config = dict(
    input='log_mel',
    tokenizer='word',
    encoder_widths=[128, 192, 288],
    lr=0.0045,
    steps=8700,
    epochs=85.5,
    lr_schedule='cosine',
    adamw_weight_decay_other_params=0.05,
)
Rows from block 5 of the text encoder of a small contrastive audio-text model, named by matrix and row number. Rows with one number belong to one neuron. Each number is 128 + 32 x the weight over its row's rms, rounded and kept within 0 to 255. All counts start at 0. Numbers have three digits each.
After each neuron's rows are labels from the 100 texts, of 14848, where the neuron reaches its highest value: "fires on" is the input token at the peak. Only what is clearly more common there than usual is listed. The data: short read English sentences (LibriTTS-R).
# fc1: MLP up (text_encoder.blocks.5.mlp.fc1.weight, 256x128), inputs 0-127
# fc2: MLP down (text_encoder.blocks.5.mlp.fc2.weight, 128x256, transposed), outputs 0-127

fc1.57:180201160139190066047119116096158043099176097154139091153121125099120101120146111155074131115171111109155162142121102171112160158127119108124143108109117116121155130132134125133155089130175161132151145149129160151117195135156222187170109148140106125125130113136125097143075179111114093112165132132149105169141132117174132096149174128130173164199139100147080132118158150093115032129162
fc2.57:134140195075108153124107060165213151137103130189140071128111141130178116135120203142166164183124157141133067142182176141095127109132114085131146137125167131139117121151153080115178151143072121172163105160096082072140160142128118132148125079096134100082123086122135145147121125112146112061060129160153092082157120140126139100113088086096133068157131098128131136134137086125138204180153
fires on: "be"; "make"; "you"; "do"

fc1.26:099109116131157112142136145114086131162138186139087132083157106078110174183115161090141144107123121083132149120091163115176135117108138131140123120081106098196084083091148116091176091125140216135105159102105117107134102146083119192178193166104161085156161134100087106151101085120061163170129109181118158099148102136163097149113180085142152167103100141137140159182130174140141173123202
fc2.26:142116136113102100143057074154083168129110197156129150159030162084072128146177146138181142135158183135147131173131115096129149147138083126119117154146124224109183179165103083157153142050080138159112121103106095114111053161141106090103091140163131139119104137149151112166129098095117138110113140156091119135114107165104134153096122099149117151160186100162110128114140128118079171186110
fires on: "<end>"

fc1.212:083193088134168120118203105130163150149127156157192148122158112149115190169124126172095124135152077172095124124145150169137197099128050151130139157131166140093156212103149158120118132131100075101119144117084092147137120076070095135084141134088125101158084125099133122117104150129117173091164111107165141097168181066118141133100103146111137137144088147115165067144206103106088150127155
fc2.212:155087116152110145149076105128102122136149146123097122141114150102169131088116126124156109144096188136113092204164147073117147103252098076112182141089158104124149114189160096127135129084153135112127123123151121170187113146141173162123120135166146137132066069143117115103220157153161056133114146113123116112111148106119094101147099152110099068095113099148162184066118152130103151088100
fires on: "how"

fc1.61:111066128178141129126166136095183071141154116113096152118070110163100167147082107160119115098131129092146091158111154169106125154096185160147138144042154115093162152162117081179150165105143170081132162134128113158155171086078193112095156126136120113129121144123166120127148160081142177184141100131172110209168139127178093097144141163107205107154130150096155131084107144153118088179138
fc2.61:103157106145094144134080081128127179133042133114191099134142178130156104132123167099179130102069110174096070186145126159118102125157119135120108154152179142159122103166137095149143138119150065128129216165102069105165124130102143194155126102107142144138121048128150115129088123169126073124151119140074131151056126157084090095146100112150126150105134102130136138121101183105099201174122
fires on: "did"; "get"; "bye"

fc1.133:114171070124132177132132122130134096181096179025087059112135155160132180133141138137100100091126097147093113116070125097109173113148145083149080152142121179111110125166162145110103097080179149149147115094145137145110135109129100142139137091144142113105163110157148128128086141069110155155135068113166118091134188140145127170150140096153132161164102116088092138074166144203160205160063
fc2.133:091124120163141106172126078155078070136110065148177087153152163186087088135125080109169111149110190142170127124169122172100084111166126123195145185102185082112179090137095129101125158145103113118083135114158187135153149145180124118093172181135131134104031086108069136148110167134098134126100131123088133151099107135072124118103116123164139111094098131106156127127180125179150165109147
fires on: "how"

fc1.88:122131099075094104146151132148106060162094076142171141134128165111116106154157159071139110071090120141131211119122102102149102144097156107107130112128099127143138159089079087135122078149126088118181197094181144156133131108158111101122079154178127153152158094162121132099158143106159108134107156114113117168208127171144068136087076145094159159103183109120066088057129181138145153178151
fc2.88:129131116191148166080125093168119163154104155123122141113133179096103177175094137096183150116128093200146095142179118121119102130124096094063125158153171121207138092130158084179123120122146155108079162169106113112098074124152113087125169153141148112156151076128138107128103140148126127094125141157158109146078132125075142150100137071249105087098082123161130092122107105059123134088133
fires on: "the"; "of"

fc1.240:102063148111100155094124143134174170118130142148089162066077091119128162201093164153114169051130130086127168165090065118139180176128141117129095143184128087100153134105146124141104141125169134055147112100100162159120116109137117126140112149180117148137074098145142132169114167054156149143135086159134154199137127126094152166147083142096127139143155097163115144107157094085108071166054
fc2.240:124119085169106145137140085164078158169108126058106109151137162133068123109056101142152156140089129148123124097130129144131118127106022143126147113140132163167142086149123131185145094151119081197084164098097105082091178169099107119114207189143158152175144131102123144072145090108174145115143150173094157141121119112150090131059134096150127130093180126190127140144096140180141137101156
fires on: "<end>"; "he"

fc1.165:134112148170123114117151189061114094089120129121139139143053118139151135115095136137095187113082093144123085131153154076065086123144188175156116074138112147069122107095193166167162108142122101147129120168086078161130177134069138126167125086138120148101140145120165176122144227141109127136119119139138144093201096102189126143130151153147107127184116136096169139100188123181104146097137
fc2.165:068125161132120148163133150131100137133129137111151092131132173116120178180144130095111174141176189079165128090159071114164166102059087087097127245163144139118139112138103101091158111155124159142133129136116125102154153122091127175117117099141101073149125137124131101069087149128155115064127105112176104135125147146093172150072127076117166078102125124144191168173133141097094174208130
fires on: "would"; "with"; "will"; "but"

fc1.193:126178166129125099105150153172137126079129139153128086122134111115155046123142122137130125142136097154109059043143141146130202069132151166088091125130095120138157134160136160223162133120119113125118135151109145104151173068120181107094154165143124117138138166188167110095122144145147177117183135131116115133119106064153060111161098149071054093110151167151158107195081104120147105113105
fc2.193:092111153103088139151150095187100094150080124110212182103082214132124122155113129097133138125076171149077103176169103136130124156148068128134134176102102130143155117175153132155125124146141134157070103117146116131147126162133062146146111121157107090180143116139121138153112155126118084090093050143056147140117113162114156111121118162213101121147110202118136110114147061104116198145151
fires on: "must"; "even"

fc1.153:158114126060121100140188116167111176145185160107167151166103077112102117154201170169124133119158120174085127135159217141112178139070115118172143054098102113095132149094135080134148145117121138153106164169156052158071129155106127161106105097085127142089148128152119178119128128144135130152072154114087158132149119091104131140118147157113119121171169169120162055084098106118114155160177
fc2.153:117116120075102142188117075135115186154108141162135070150120140113101101171181133077149106132121144169107143162125081090109114158149140156123132081141124144119163159196121109140181148105133149138193132144130131086127119111183071176161100157217111145104117060115097125153169165114146096131111141077133056177115116148093147109186059108091134126139081108126108155129085204133116089134097
fires on: "look"; "will"; "would"; "with"

fc1.42:054088182142134184190139137082123178163107131134120095125205178144130104099154124181109105138110155108107135115104117112146109144126096110140219100132110113051117174134086115083145117087168085067151099124071168174086142131115140142116122121136156147119148137102127110084130120223171140149116167097102166145182159137180138179108101160153120118162201107144139134104116125122146111124087
fc2.42:115097142116172116103125098089122153072146135142117129104151153118074108116191132142167221154132165121141030142125111143117156140126101109137134144096157172088138100145084081140141107090149110173133114118200147112115109148107085123130213107134146135116133127160124091093129197104165107047123116100084118130101101105106145127124079117125142184148122130210166169174147168149082203134136
fires on: "the"; "there"; "they"

fc1.8:089127137142094138111171194101158143121123075112109109116144147147062095103173171116085130169116105137092133108094128136164049163047148144143144141125102164032156140105123105140174100134136149134067081098102152131160088145098144129175129188151136167138101137147157159113098164136108190176139097158116153130072144123120096107074105132117132095191160165158091158195112142135167100085106
fc2.8:173142126068154168089136137121130106115142173086144114125158182114133097143117127125154172065116096109146089155130087161106114112147143137127166169129124162155133140131112131123128084126113143133106119118102121044173161145137124122171181092178070188167116123161208148150116157097125072087114079114124162169116052141140186111125096123179187101071083118157128117170181091112046133124102
fires on: "the"

fc1.171:117114136122164113110137186106175126133169056135034119165122085112057080177089158116114151112118154092134117123124122137115145082138134108166143109096104122117160121140138116106168067084086135140153160111089123128128171086139139117178150138098118087101094172123121111143151158141056119101116097095087143106145137085142167121131147114179152099187097094167089158134212036098135164154069
fc2.171:122169125074070132111160118136097132089139162132180062180109158135096112116159138124174202146160122150139166100125109100142068127097121165093157065181172175133149138126124106137199114070163064155055176136111086126084148175120120150169167087124158146110131122151102103152133110161158098069102153093138145123118108144103174145126160092164137138085151070106139168093133132119054127142144
fires on: "it"; "to"

fc1.116:146097122082164178079136151159127082105101134105162150158095149124136147110149143095102108174128102157117042157165123101167132061147165125187124174190144145145085143109129132102124133129112179137128099118156091204158134168107147086136106059105114149114127099119115125108148148110197204135056112133084114182120184125116152123144141215115062123150172124171188130135133120138153131114128
fc2.116:158133163076116147096098081091089084124174117148118134116147159117144167131193141068083155140126180103115149095157111146109099172121097149100142075122141148089158116116070080213155110098093146154150163086121162135109164115089133120129175128154119145065059095164172166157100193150154132082161136147167107138131131122090150113105087161107166112149129087118089203087131116115060165138105
fires on: "who"

fc1.52:155134159071116086212112158135169089151124104156090068146121144099136193114150151148063160138152108119152153102123108149142094120129160044099122095126128076107125095116178120114132146166116098146048088118185143110106119177090085152102148128163134099158153132151116138119145110140099166106076179115192161119182175145175110125143113132142132117117121127154132180175086137093076109062191
fc2.52:094156126135161119124111094150131150067157157088156088139115125091160108153131151173153122156123156116124107130112148124120165153164126148101106155062168144081114099114109155140117106104127132151057087131122065120143146166137103084101123121191058123107138109103131223161141141119148094098173048204138079143119109167132137146090123117150091144117160107158134196134227198093100148100109
fires on: "this"; "best"

fc1.199:209081083152152116129151187089109119168143134133139081105118143114140094105074157119071123163180159152125110127119106118184102130132160130072098108118100068124055120140083073092114139094114110110116133104119120160134091155114091090099098125116124174122207064132179126152103131116130061132140126148166142086093126078151072090096108114152091098077182136116153105096075071123134094097098
fc2.199:133141131129179134107116123112145185132161136114121117172097064123101122081149108104140156121064096073160108160186076143110155157142151129168106095096143122129082078144128100172207094146175126152161105071130139103159121145167091126173138162086187168192104103124115068089122149089136155140120139168072110099083117118084166071120139118091118132140144110106175178143105126144182213101126
fires on: "what's"; "said"; "listen"

fc1.16:170173111094126160074153145160213148146103141069188133115127155078108153164142113093096141086168139181137177084112102162142111128138144041080133125077104139156120132142098119057081146161060119141140143105086126119097165134138094133121117063157127147134132143140120138170051135112069163158164095106142098171080156161149146167114102138178152147165087140150149120141093085132141085142100
fc2.16:066128128112141108164161097153119156222129118101105144122123114150121146108157096042184140102115188131113126141121140112100157152111117164110156124142124151156114084155101115190174171172166129068129088139067165113084145085116160174118160142131144136151113102172176132102128152061135071058096134141141116167120122162048148074119106146086155062097155097157161138086126156127083136124117
fires on: "why"; "such"; "shall"

fc1.86:162157166120076065130141162078173139123174128180128179143157164140155132109129097185146132121183101078117087132121127177088170136113118115131086118112071124098095127154114166150134098063148109173113160128161107115134104114152113125119119120114065102145194164106145097092072211119099127111124122168113163094107098168152129155147234121080168151106115125172122120138104178152120111147203
fc2.86:151104120118114175133090140118141072185077112169132112149113177122137133180142191140121149133068161177176104159135118085104169193155103119142097111110108098120127153138151037180127130192119146147125116154127134115131115135127078176158071139148184138089095103131124158119140086110154163089119113116123161132184048128189090130102121092160151052153122094083141107110096192114091165140129
fires on: "like"

fc1.25:130169150121161105147141153064094091141137136131127160184129084082139144161095168104143120105133119041134083059085140190125110101170204112134152096139132057141114111119093160151115153190115146160098128118216092134070151154106124144149135122102139115147114134159123151162136172156143130171142088074103113166179137142088156124130158185143155129065087093184163115145083112087091120122134
fc2.25:144124146131133134171168128143101141169165126131123080198152207107103129109149162124140152139114141147103090157166136122129139165119088098118151190073080159087141153191091111159172130077147129137103157133163167081113089093145104174156140159087099067157090139081100104118117137143124093101079145147129132104105104036115127171120113076130154156117086129135096163072199209120125115083098
fires on: "shall"; "which"

fc1.4:126077082169114113081126236114111088117138083140158118170118114121151110161090096123134183134069158115161096111083116119151095123116181159125095099153122086164107152126142115085115148144131114127163152110110116117104124232148103128120158133140093129169148120109135135132146121093087157152103128165098187117065109103117125130143131111150168186086127105089210099220094155166145149148064
fc2.4:086171163065075076182120156137164142229076168169177136117099137162130155175137120082115158149050145154154108133150114133110184138135127091127113116115148172157134178145148158132182120174113152186105152189138098114122107120118131144088138131101207091125092105115138109120158126089132104163165096144163121064133081130088128127087126086062142117136084114116139096141112130127121170077100
fires on: "what's"

fc1.145:130126186149129123118106140126170096140143126074144110164085138086098112176125146133111091044146111125123106135080119102147142072146196093103154137105128087119159157189129141090072082117134131067147122117096099135150117096081108079088120107130133135140124100159154164118168148143078170155099110208156145178123080118088122119209208174081160140142093064112135136160084152158120122109097
fc2.145:092179096148137158128134143149089167160161132164148185128151164083097107124107133144136155074109115104137113156163076108111065093149071209081113112079087140085151126164114146147145120163201165163135147083198134075138098111122129168089080142135151155097111102168173108176154172116085088145102120160103116180160091132113133109091120130125159140093102133117147183102156055134147097125188
fires on: "did"; "dick"

fc1.196:140102126079169160125113125132128099150097164141170174121103046122122190114064126134092155128146099102102158040118139073073120105135134143109113148120090133145134111162105148089109100160079149149150174170133089157073120142117114132168129207102140139138194123150100112120169151143118197127083132110150136116181134080039165145095139095100118157124178147127118080182067107145130126088144
fc2.196:180132098123152120114129146113128076076097117121121136108139107179187165118076124133099089154138089123097181101090156110141116123046152087138146101114115140130100168122152129116088120141064106058113108181124141173107086165130148101119131116133114128121152188112174161167093139110158161151116137111123094079109150099179114162210152131178137213174138150118088116147138117093238121148092
fires on: "you"

fc1.17:141166103118090150157138150152088147135119104044140121126100139169142132089112089150135123122136095137204172124074124056130150116151125082182125095097110131150108128182145122152058085100092104124135125130134146101163151095164098167108156128121085023138159143187123155083126130140141066095120061079114131124095154171162145105135139154196126142145105128096157055070137085153108100132117
fc2.17:069150102137137153122128145089104178117170134132107121100130129142120070108135105128128120143118116106130099189117113155091142172182172214182121133154158129185213119092126151168143158105133143149114134081150136137097190149074128148142130097108159102091058081166099115118148156171111107068087140098127074161121108142062130159135094087175166106130065124089116126103080163122075155177107
fires on: "why"

fc1.135:185103077177136161127134174084121149136087133168102171109171054118151141129141157120050126162094152108159136132048118128149116078068148097140083116086121169133106174140123159118116159123075135104123181170109108131082086123160160121106143159132100130111162124172197155073083167148130133131121132166188128105141136139164124151212069135119126132174091109180080146145117123180162136131117
fc2.135:128127113123109102140171128105123148131185140094184084111159148089151117148047088068102104117145123106146184165108129102097136094082192081133073121130090147151126137150134187110134115087076099121151101213118154175133128185089148107107102109183131118176150102108144141149097099132096228124174103154161090143087159152162086110111106105138159175128109165151092106174129138128174100088130
fires on: "what's"; "what"; "would"; "wait"

fc1.107:112153121119139124154109171147153142108115154117150082127148074129117172120120144154119152146087057165153097114045105126125133097081148136063146150159075067141181126167122155160084129201107179121144117153075122156112137157162150036122154113095106177145117143178148175112147143196096150085111086094144108122091166136091121140080166104092138132112147045110087094121131094106176127129135
fc2.107:117128146184095091107175155152159134144142115122064147084115127185133158104068123157122179193163095089143141111052124088137128134086149122172148155149081081094120161126178158167119072170138176072061157129094135111186122131100158113112096190145119129154192180065109098113125104120146162111134140153141134102151147116150114091095189105118136168114120163170128085148083117066130139110122
fires on: "this"; "i've"; "does"; "asked"

fc1.3:120054149094137166157173108088162126175093092089121160075093069121100135101095101126153128154118112160112143087091160161128105185057162097140155153097126160153172135094148124089169111100101180050068166064147082134131134106147134094110146152136068109104121089102112124097113160067158121110161128144110099125113108153156094121108120170146131100092089079109087112126111213152076150135112
fc2.3:163155123130148185120111123133087123178168104130173137151078163149074161154164154109176139079120142139130117099103127128131087209154088154118146132092162125129168157128140098178106120119142140195066128137136148164064135076196091141116120095137141119067126068106131112090144114154125108092112076165166103116158166108128102179143078139191161070062099130133140070137168131112094179138087
fires on: "suppose"; "it"; "a"

fc1.65:148093095113109099154198134154110118131172137106107117124134159145089096101143064118096113089101110138074133137101120117116148127133215198139123084091173101132082121100127173063124147161107047079170085070133152132161135146176136126132129104145123183140146156143172132120081093174127187142132200144129120134147124099114180091154159161104111154163153116075105196125182147155110108077142
fc2.65:110111205104104181139116128140100193110099124109111127096083113062109142089108151151176133148117143129201056193141122160183077137087185152126140152136170146097105130168109068173121150120074092153162120128135118130107094116125139131141130159138140099154046113102146101150150175098134136132105128181143088196107053103138134132071127096102109143136131074122081156120167160147188139119143
fires on: "all"

fc1.39:118147108162099104141135133135167133067155118156101133164131146052124155114147124189124124144108102103071175151115097141168084105089138136194090173154081063170122117129061126163169131126127138081136109061164149162111154122117158098109111091117154118100203135166142159159149103121106085141093119140141105081102153135113161194103179107103086054111198140105075125125134092069108138168142
fc2.39:200072108152110098104141171113139094091156144150117126086074114150144117077071135173069115125167154081119169080051150112128161112118183170131120170142073133107064129118165148102097126126134168105148137159110145131135092192113151141126089140103102153136182178084135120105144073145084197143153099141133132105141134095166152164094140180151126138107126155201101098128137159077174076149110
fires on: "this"; "mrs"

fc1.110:123140152224114123137126132079158144085154085051071151046128106159107107140148060183123086099131133079139120159140087030132139119161156141128108104156159181162114168115096099129102090057110159120074124195134142100085101098132114112092128100089089112108113140130128186157170097114119141157145132139113122104143161166200122091124121129097109101157139084091142143139160124131126123130085
fc2.110:181153095114166222112124096126126100147078138101111063185104108113144142108122156108107120084037143137130131161142081116137090104165128131120170180082195120115100102139098128134167139125145099153120126132094086105166154143118104128132149105195118132201008099165178119095162174142112177114133107144132099144127153141072157091112160113124140103106123115128140190185129144124141145105139
fires on: "where"

fc1.194:132075067159083067087175163150100127153170110146066130138109090133152178167113105139097102105181112122069126070197134122160081122115133123156144108134098101149134223140059111101077146100156108066125165068142126129106164141130121168149088154105097110117150146082105137099130116138090170154146088156124108096084125148161131139150154171146071089139148188142174121089154078127129149134136
fc2.194:137119132153133070134134165106178076130120114148085169084128064185166129136086099142082098128188092122103158107078135124156123122115154070129130095124041088109083137098161180131120133146123127058132125122098120196115125120107190127127106145138105135138179159126123140099154125152127214183143150137118139091121183116177076158141161164101144160177205183121111098124133134129184104108102
fires on: "it"; "his"

fc1.43:112166115172146120134141153106098120132077124080120144105112121103128163159091092082137084146145043150124131105134085124086150075113086105093156113078058191131122140117081144130136085091185116079128152106127120081162138127188140124126129146142065080077132127133146083046155150109123069140162142133106160118175137123196139210125154142136167129154097204117134092180122118132114141142167
fc2.43:153178166032089138094144138129137131073121110106138095091135226116117057140101164108125113156123116125106157137119126119110152155132159097124164137079209212142104151121112161098140143062112131137151096133120110105121116144142118125156088123152109140123109109204088180134123143109171142059120094128152069176060098134166170139152059126138119117124122145136138148084197154144087122104121
fires on: "i'd"; "to"

fc1.205:135113108121145118153139094118070132114124182116114144098152109127121148133120158131106146081083096070117112104127061102054194156081104118187090188100103128154143072130162137116218091107171111085128108165061125120120186122079110095133122186162093107155101151114157096132079132142209122130133134131080141166078172120147127138116125123126137184155183185170136133148164124119097084129142
fc2.205:084158163153088152140131151134077131120081126088154097157146121131160151082083106123112175226091094161150112134140168126130108173141184117149188139113168105127107107153147152120110139156132075141139181163137177130135123153126169078108086103095155104095086123102123106102050096175093125072104176105186090120088116094143124138124144074159073084143123133113178124160115194124148184090090
fires on: "you"; "not"

fc1.229:167143123080075100126114126124123162117124127163132144095122085154153119130131054093040132126097167146137153172189140090114106110086106101139134104097131124104096190142102169139106163110059150180185153101158165095083101142126148138153150165069165077109114107053054117122137146169157129165136077164114154144172145182112137196126144139157142121078119156120103177140175128113091170126111
fc2.229:063114146093123119113087097076090158133171155116130062114157158148121116174157141090176144101155130129134122120166139098083122173075189096156051185120227137160123131153119114166137098121180104093120146101090145152132152156144128143085048147142157141127143068233136127142129149062138095126157154145123141115106090096098159173157128101116118131133123127092130113129078160179117126103131
fires on: "why"; "i"

fc1.198:182103158121135163173133103139066153119121153127118109111128158186119110160190138115131085118114102099143134173123118112156126168144091116133124104134125101109129108189166134121165108124178059053158118090121176126126119091072139058095135168136148124115162093100045115159163096164093125166128218108172138120048202151142101158149167121149110154205120159155134122138121113139161091131131
fc2.198:081184139125097134138138131139115172084114078118171072153091106115111108126172186106125084106118124162142099239165154121077155172140125171189169131091161118104189141140105162143161052092109130137146124178149068125129110101138147095116134108115156088155085128121133145103087116166125108074144158077047142153138111081120142092160143132174083099147113151151131109130150145117085196130128
fires on: "the"

fc1.84:148119126116100110127114089144131159136128180120129204079105080086186160078124147128174173133132131209188141103123079145134152111121188145174163121129114098118103119073159107082114115103134082154130128155138114074123136115130105107118139086126122157090167135080124151112133065108085113096112078112141105139119176139140072149145163104143141130013165141151133103061163209101111165142116
fc2.84:145161109081147129092150068168119146155117131063158137077163149140107147106131176150151140176078155081098130148137116085151109125166094104068058135138198136128121139190145141139121150143159128151077117151109141132057090111176105159165146120171113105136074115072199149177128155132138064128197098122138134106107088112095163126075124159162142087104148127120111123064201138130109140146093
fires on: "for"; "from"; "me"

fc1.93:083065145172111167080104150097099117167184149107107097115150127119153182156118105125117139069153122118141136198101132148140081122134135099118128155195146099169123140162142098162108183122102118084155161124114143143056115130080111143124209083127129085127085206119120148175114093177140181173068124132097161093072126153129152197099159129121131163162108154138172080097157114107166102148138
fc2.93:083199088111139133071127132154078144140134148153156113115147138105117126137165150074148150128019139123118125139141136112071140180056108164134050112133125138132136050165153095134152130157095182161143110121177118140131179159113156145139095121114146124072119113141077171144151088143084133090166090133111153143110091131079134114134135123158120079072061131136162177112153182146182168148085
fires on: "<end>"

fc1.108:151205103046078094149149116109120147094120123146115110088149089168128094115188119119106188168108088163181141104093158131138132192147152143167109157159039157123181118117120172094182111163071152094151124139181191093124129132089141186123123113129058103122123119122146143094105100135153120104121118121068103118138159161144161155137144128161145144132146151120079141106145156123155193136047
fc2.108:076190132092124148155149107146071115126118131118107059161139198142089114148120214181146120130102133152178161099186112199139175137094094121168181187130146117078158113161113125112140139095130119153134112099122117098157146080127119159167152193123158064131069165137128094146107106103124113091114132104133162088170071077133157105095107086142109100109124138126136166079083200160126099137134
fires on: "when"; "may"; "makes"; "mean"

fc1.169:172172148143093128151165199085108108121129081106100137162120089150113224173095150134172134074088058133104095089142131118128163101108122152094098118108089116100155127121182140104111143137177192096121075178134109143141127120127121136128116095165121120115098122108108090149097161132130101094073087128136103150199073121118142166154174173108147111165132168100173146077091140228160153110130
fc2.169:080112124098134106122187128158115138085198150172162088171194157093104089158153113152125121106080181128128184110210077184108108107205093166110097102059125121126119093120093151100155087077125125139138168134135121194174143108169147104108174096116109140129069127144096143144121157176083155136141125093103133116114164112118122089126112103092117094130105160136149160124131072153190187107139
fires on: "would"; "look"; "what"

fc1.78:188113175151181060120141116137166151094203156113136134156131152192090074139151132139099114113139126152126169112086184106157122125186114131115142095120119184126150147101076106064129110094075144112096142123091087187108109139133167131132109105164137122165146108131151108123147123135088138131241121149080107100133100170122142101102150158171046171186160124155143106141168164123184100133112
fc2.78:118119139136126223132089148120130175127144048053134151133104133105098139178138098125151130130103167138163062117170188130145133145118073140070141177082192072162112102151076116165190114113109104166141108153074174163170126130121132089178141148118121091177126100090151153086098179154170127124083117115129080137108148145137123105110139092160127066084101128156156134148100083097100142120165
fires on: "you"; "only"; "he"

fc1.74:125136232136156139067172085171133126103120116138126108118133040130120123118136108124143136115108166131101128094184093116099105077147148065129118182110171079149082132088138114169110139142107143120156086176112149121140071125193115204165174124193131176130138091163080111104185137130091123152139170179135114074148146154122077124121095178142104128153131128105198117105120129154176138148102
fc2.74:143097121142131155174063101141117133110103072137127094129134175141132088148123103076171105109119168090175150117155166135095136161202169107102130175153137160163143132166156102127093175154140132115097091117118165109138115113163153095150085158144166127098131030186114117154145148099170043073127156135141094167118080097085092143165062070154156125127124053098147139148105109126159164146092
fires on: "where"; "for"

fc1.14:148156036147125093134096129087126119135137154147116143077141068194114124135164081151113150133096176106107120139093110131147121211141117105166163126111112132126119090093107134065121111211109143082191102132146111161121149133134135068077094130121126140135113119078198104147169107128151084093158184126103080120128164152061147099153118136103143114108177142103102159157198109080193096124099
fc2.14:100130153161099120111145071161143130097089156113156092172164139131142171124138134122232115098130114178163121116171137129112137130137109236117096143158146109098139140151073123103112125100140108142167167158111102049195128108117170161152142127128088118092154070124155068150142110052072085137064160132104108139130080117166124099159133162137171155094076096137180147148082130151103145133140
fires on: "see"; "you"; "was"

fc1.218:150099170092134105145149141140150142116175129130205119064155171128089122134107121136077063113187157159126108162156074086133124121097138111139084131119064147128206122123158105145148098132190164106081108152075155153103085142143124132137143152146095101102134164079099181186137143088150143109119144102112101125116148215106127123178123160095101078197161143111085110038132141149120136091116
fc2.218:105146070191138124150118076163113107137111105113068105126079119105109133151141179125138169076115139074134139106094105102154138197085050173089120136114124135130139102143096107122165125123141114136156147074129095099081181117127112162076162167179120139154161146145155041138198143141182143164153103135091157169175082118130118114058157151136136164111091080172106151126127149118091136184179
fires on: "be"; "there"; "they"

fc1.54:166179170099111133147172132107195176142120149159152129120186187152183164094109143110107110135119138111215149105095111113101144152137051097110125084087081141110134099121145162114108185117178127112119108176120148135171072179130144123128080140172146126122142143110089148170157052091096114077173126108161202099122080120157080152204132130137135143132187129129155116173099127134126149135159
fc2.54:134086132109113132132114099114081158125211104138119129128093134110085042155167106132176159068177147159167130109107148164129118141174196152191123125131171128136121145100088136152194125124114077116151160086137150117165199109173120128184155124118109148111092075128144090165106184106135099139104121097122084169101081182095168108110083047106128107088142093145122151117142178161085121116115
fires on: "no"

fc1.152:099196171147090142179123162159118081116033111098164157112171171093141164150134101081095097112104097163129125089039119124159129101157095130081144120144068068133145068093155111144125051156108133121129121102163084159167102146118116073091130112177124107132154149187108126079151113137168124125157160121133160136151121117108141163100086174138042161143145154137136170127076115126143135136119
fc2.152:164118139119101155136074112143135127152084127104135099148035105110072150157100109149166112107112145143124122190149107102136116169133131141108129152079152132140096203145089124113138111150120183190145142178128104061110143141127099201110166149173123108085092100162094083147136079159142061125121104191137115172153112164162138125061120160127096095099070092160177159167049152125112112133135
fires on: "the"; "door"

fc1.38:140091146126125094135166213079149130100145199098116146121123136102089092133104108118113111113099100097095086177133134125112155139120097131176066171114103154171067121085155139193185055112160117132012128126140138153086090123166123125155108134142132145145157135121190108126083121171149139140105180144143134153078165133124091112140092156130132126192132173115103111176075091077109139142087
fc2.38:096138124062120152110157155141123116118101120126161085121096127114140125105174125152168146145059128114122136149120141162117136094122105159071091138181173180113188131100125154124141106123169139186176101098165049125088154124146140171156131114138138158110080088156146140163098109084177052097143086136091174158186112125107198106057121127139127068080126111066136082082145135166118166141177
fires on: "thought"; "like"

fc1.142:086105091159111130144142180076168144152159068090143171144184055204098093162168121151138114094111174129105176070116108100157118132133179167089151092138126144137091130111145102140119131187124164113133187123162112126102166169069074098109143126164125143079039159121129126195082126144111122159198138175107149117152122140116095141134150103110159093145141130129129106186072154153114128119158
fc2.142:165144075114069185122151061154136127138153156232169095143138121089106129127121118141144165103069165161118159115156102165165132083184092131060143123157166139172166105133198135140180097116177137149179083138081155152098101114130092103152087098099212075106082102157144131114148146096096091117145118075167114135145122122095147114097100108104119110141091138152108122147087128176117108130159
fires on: "poor"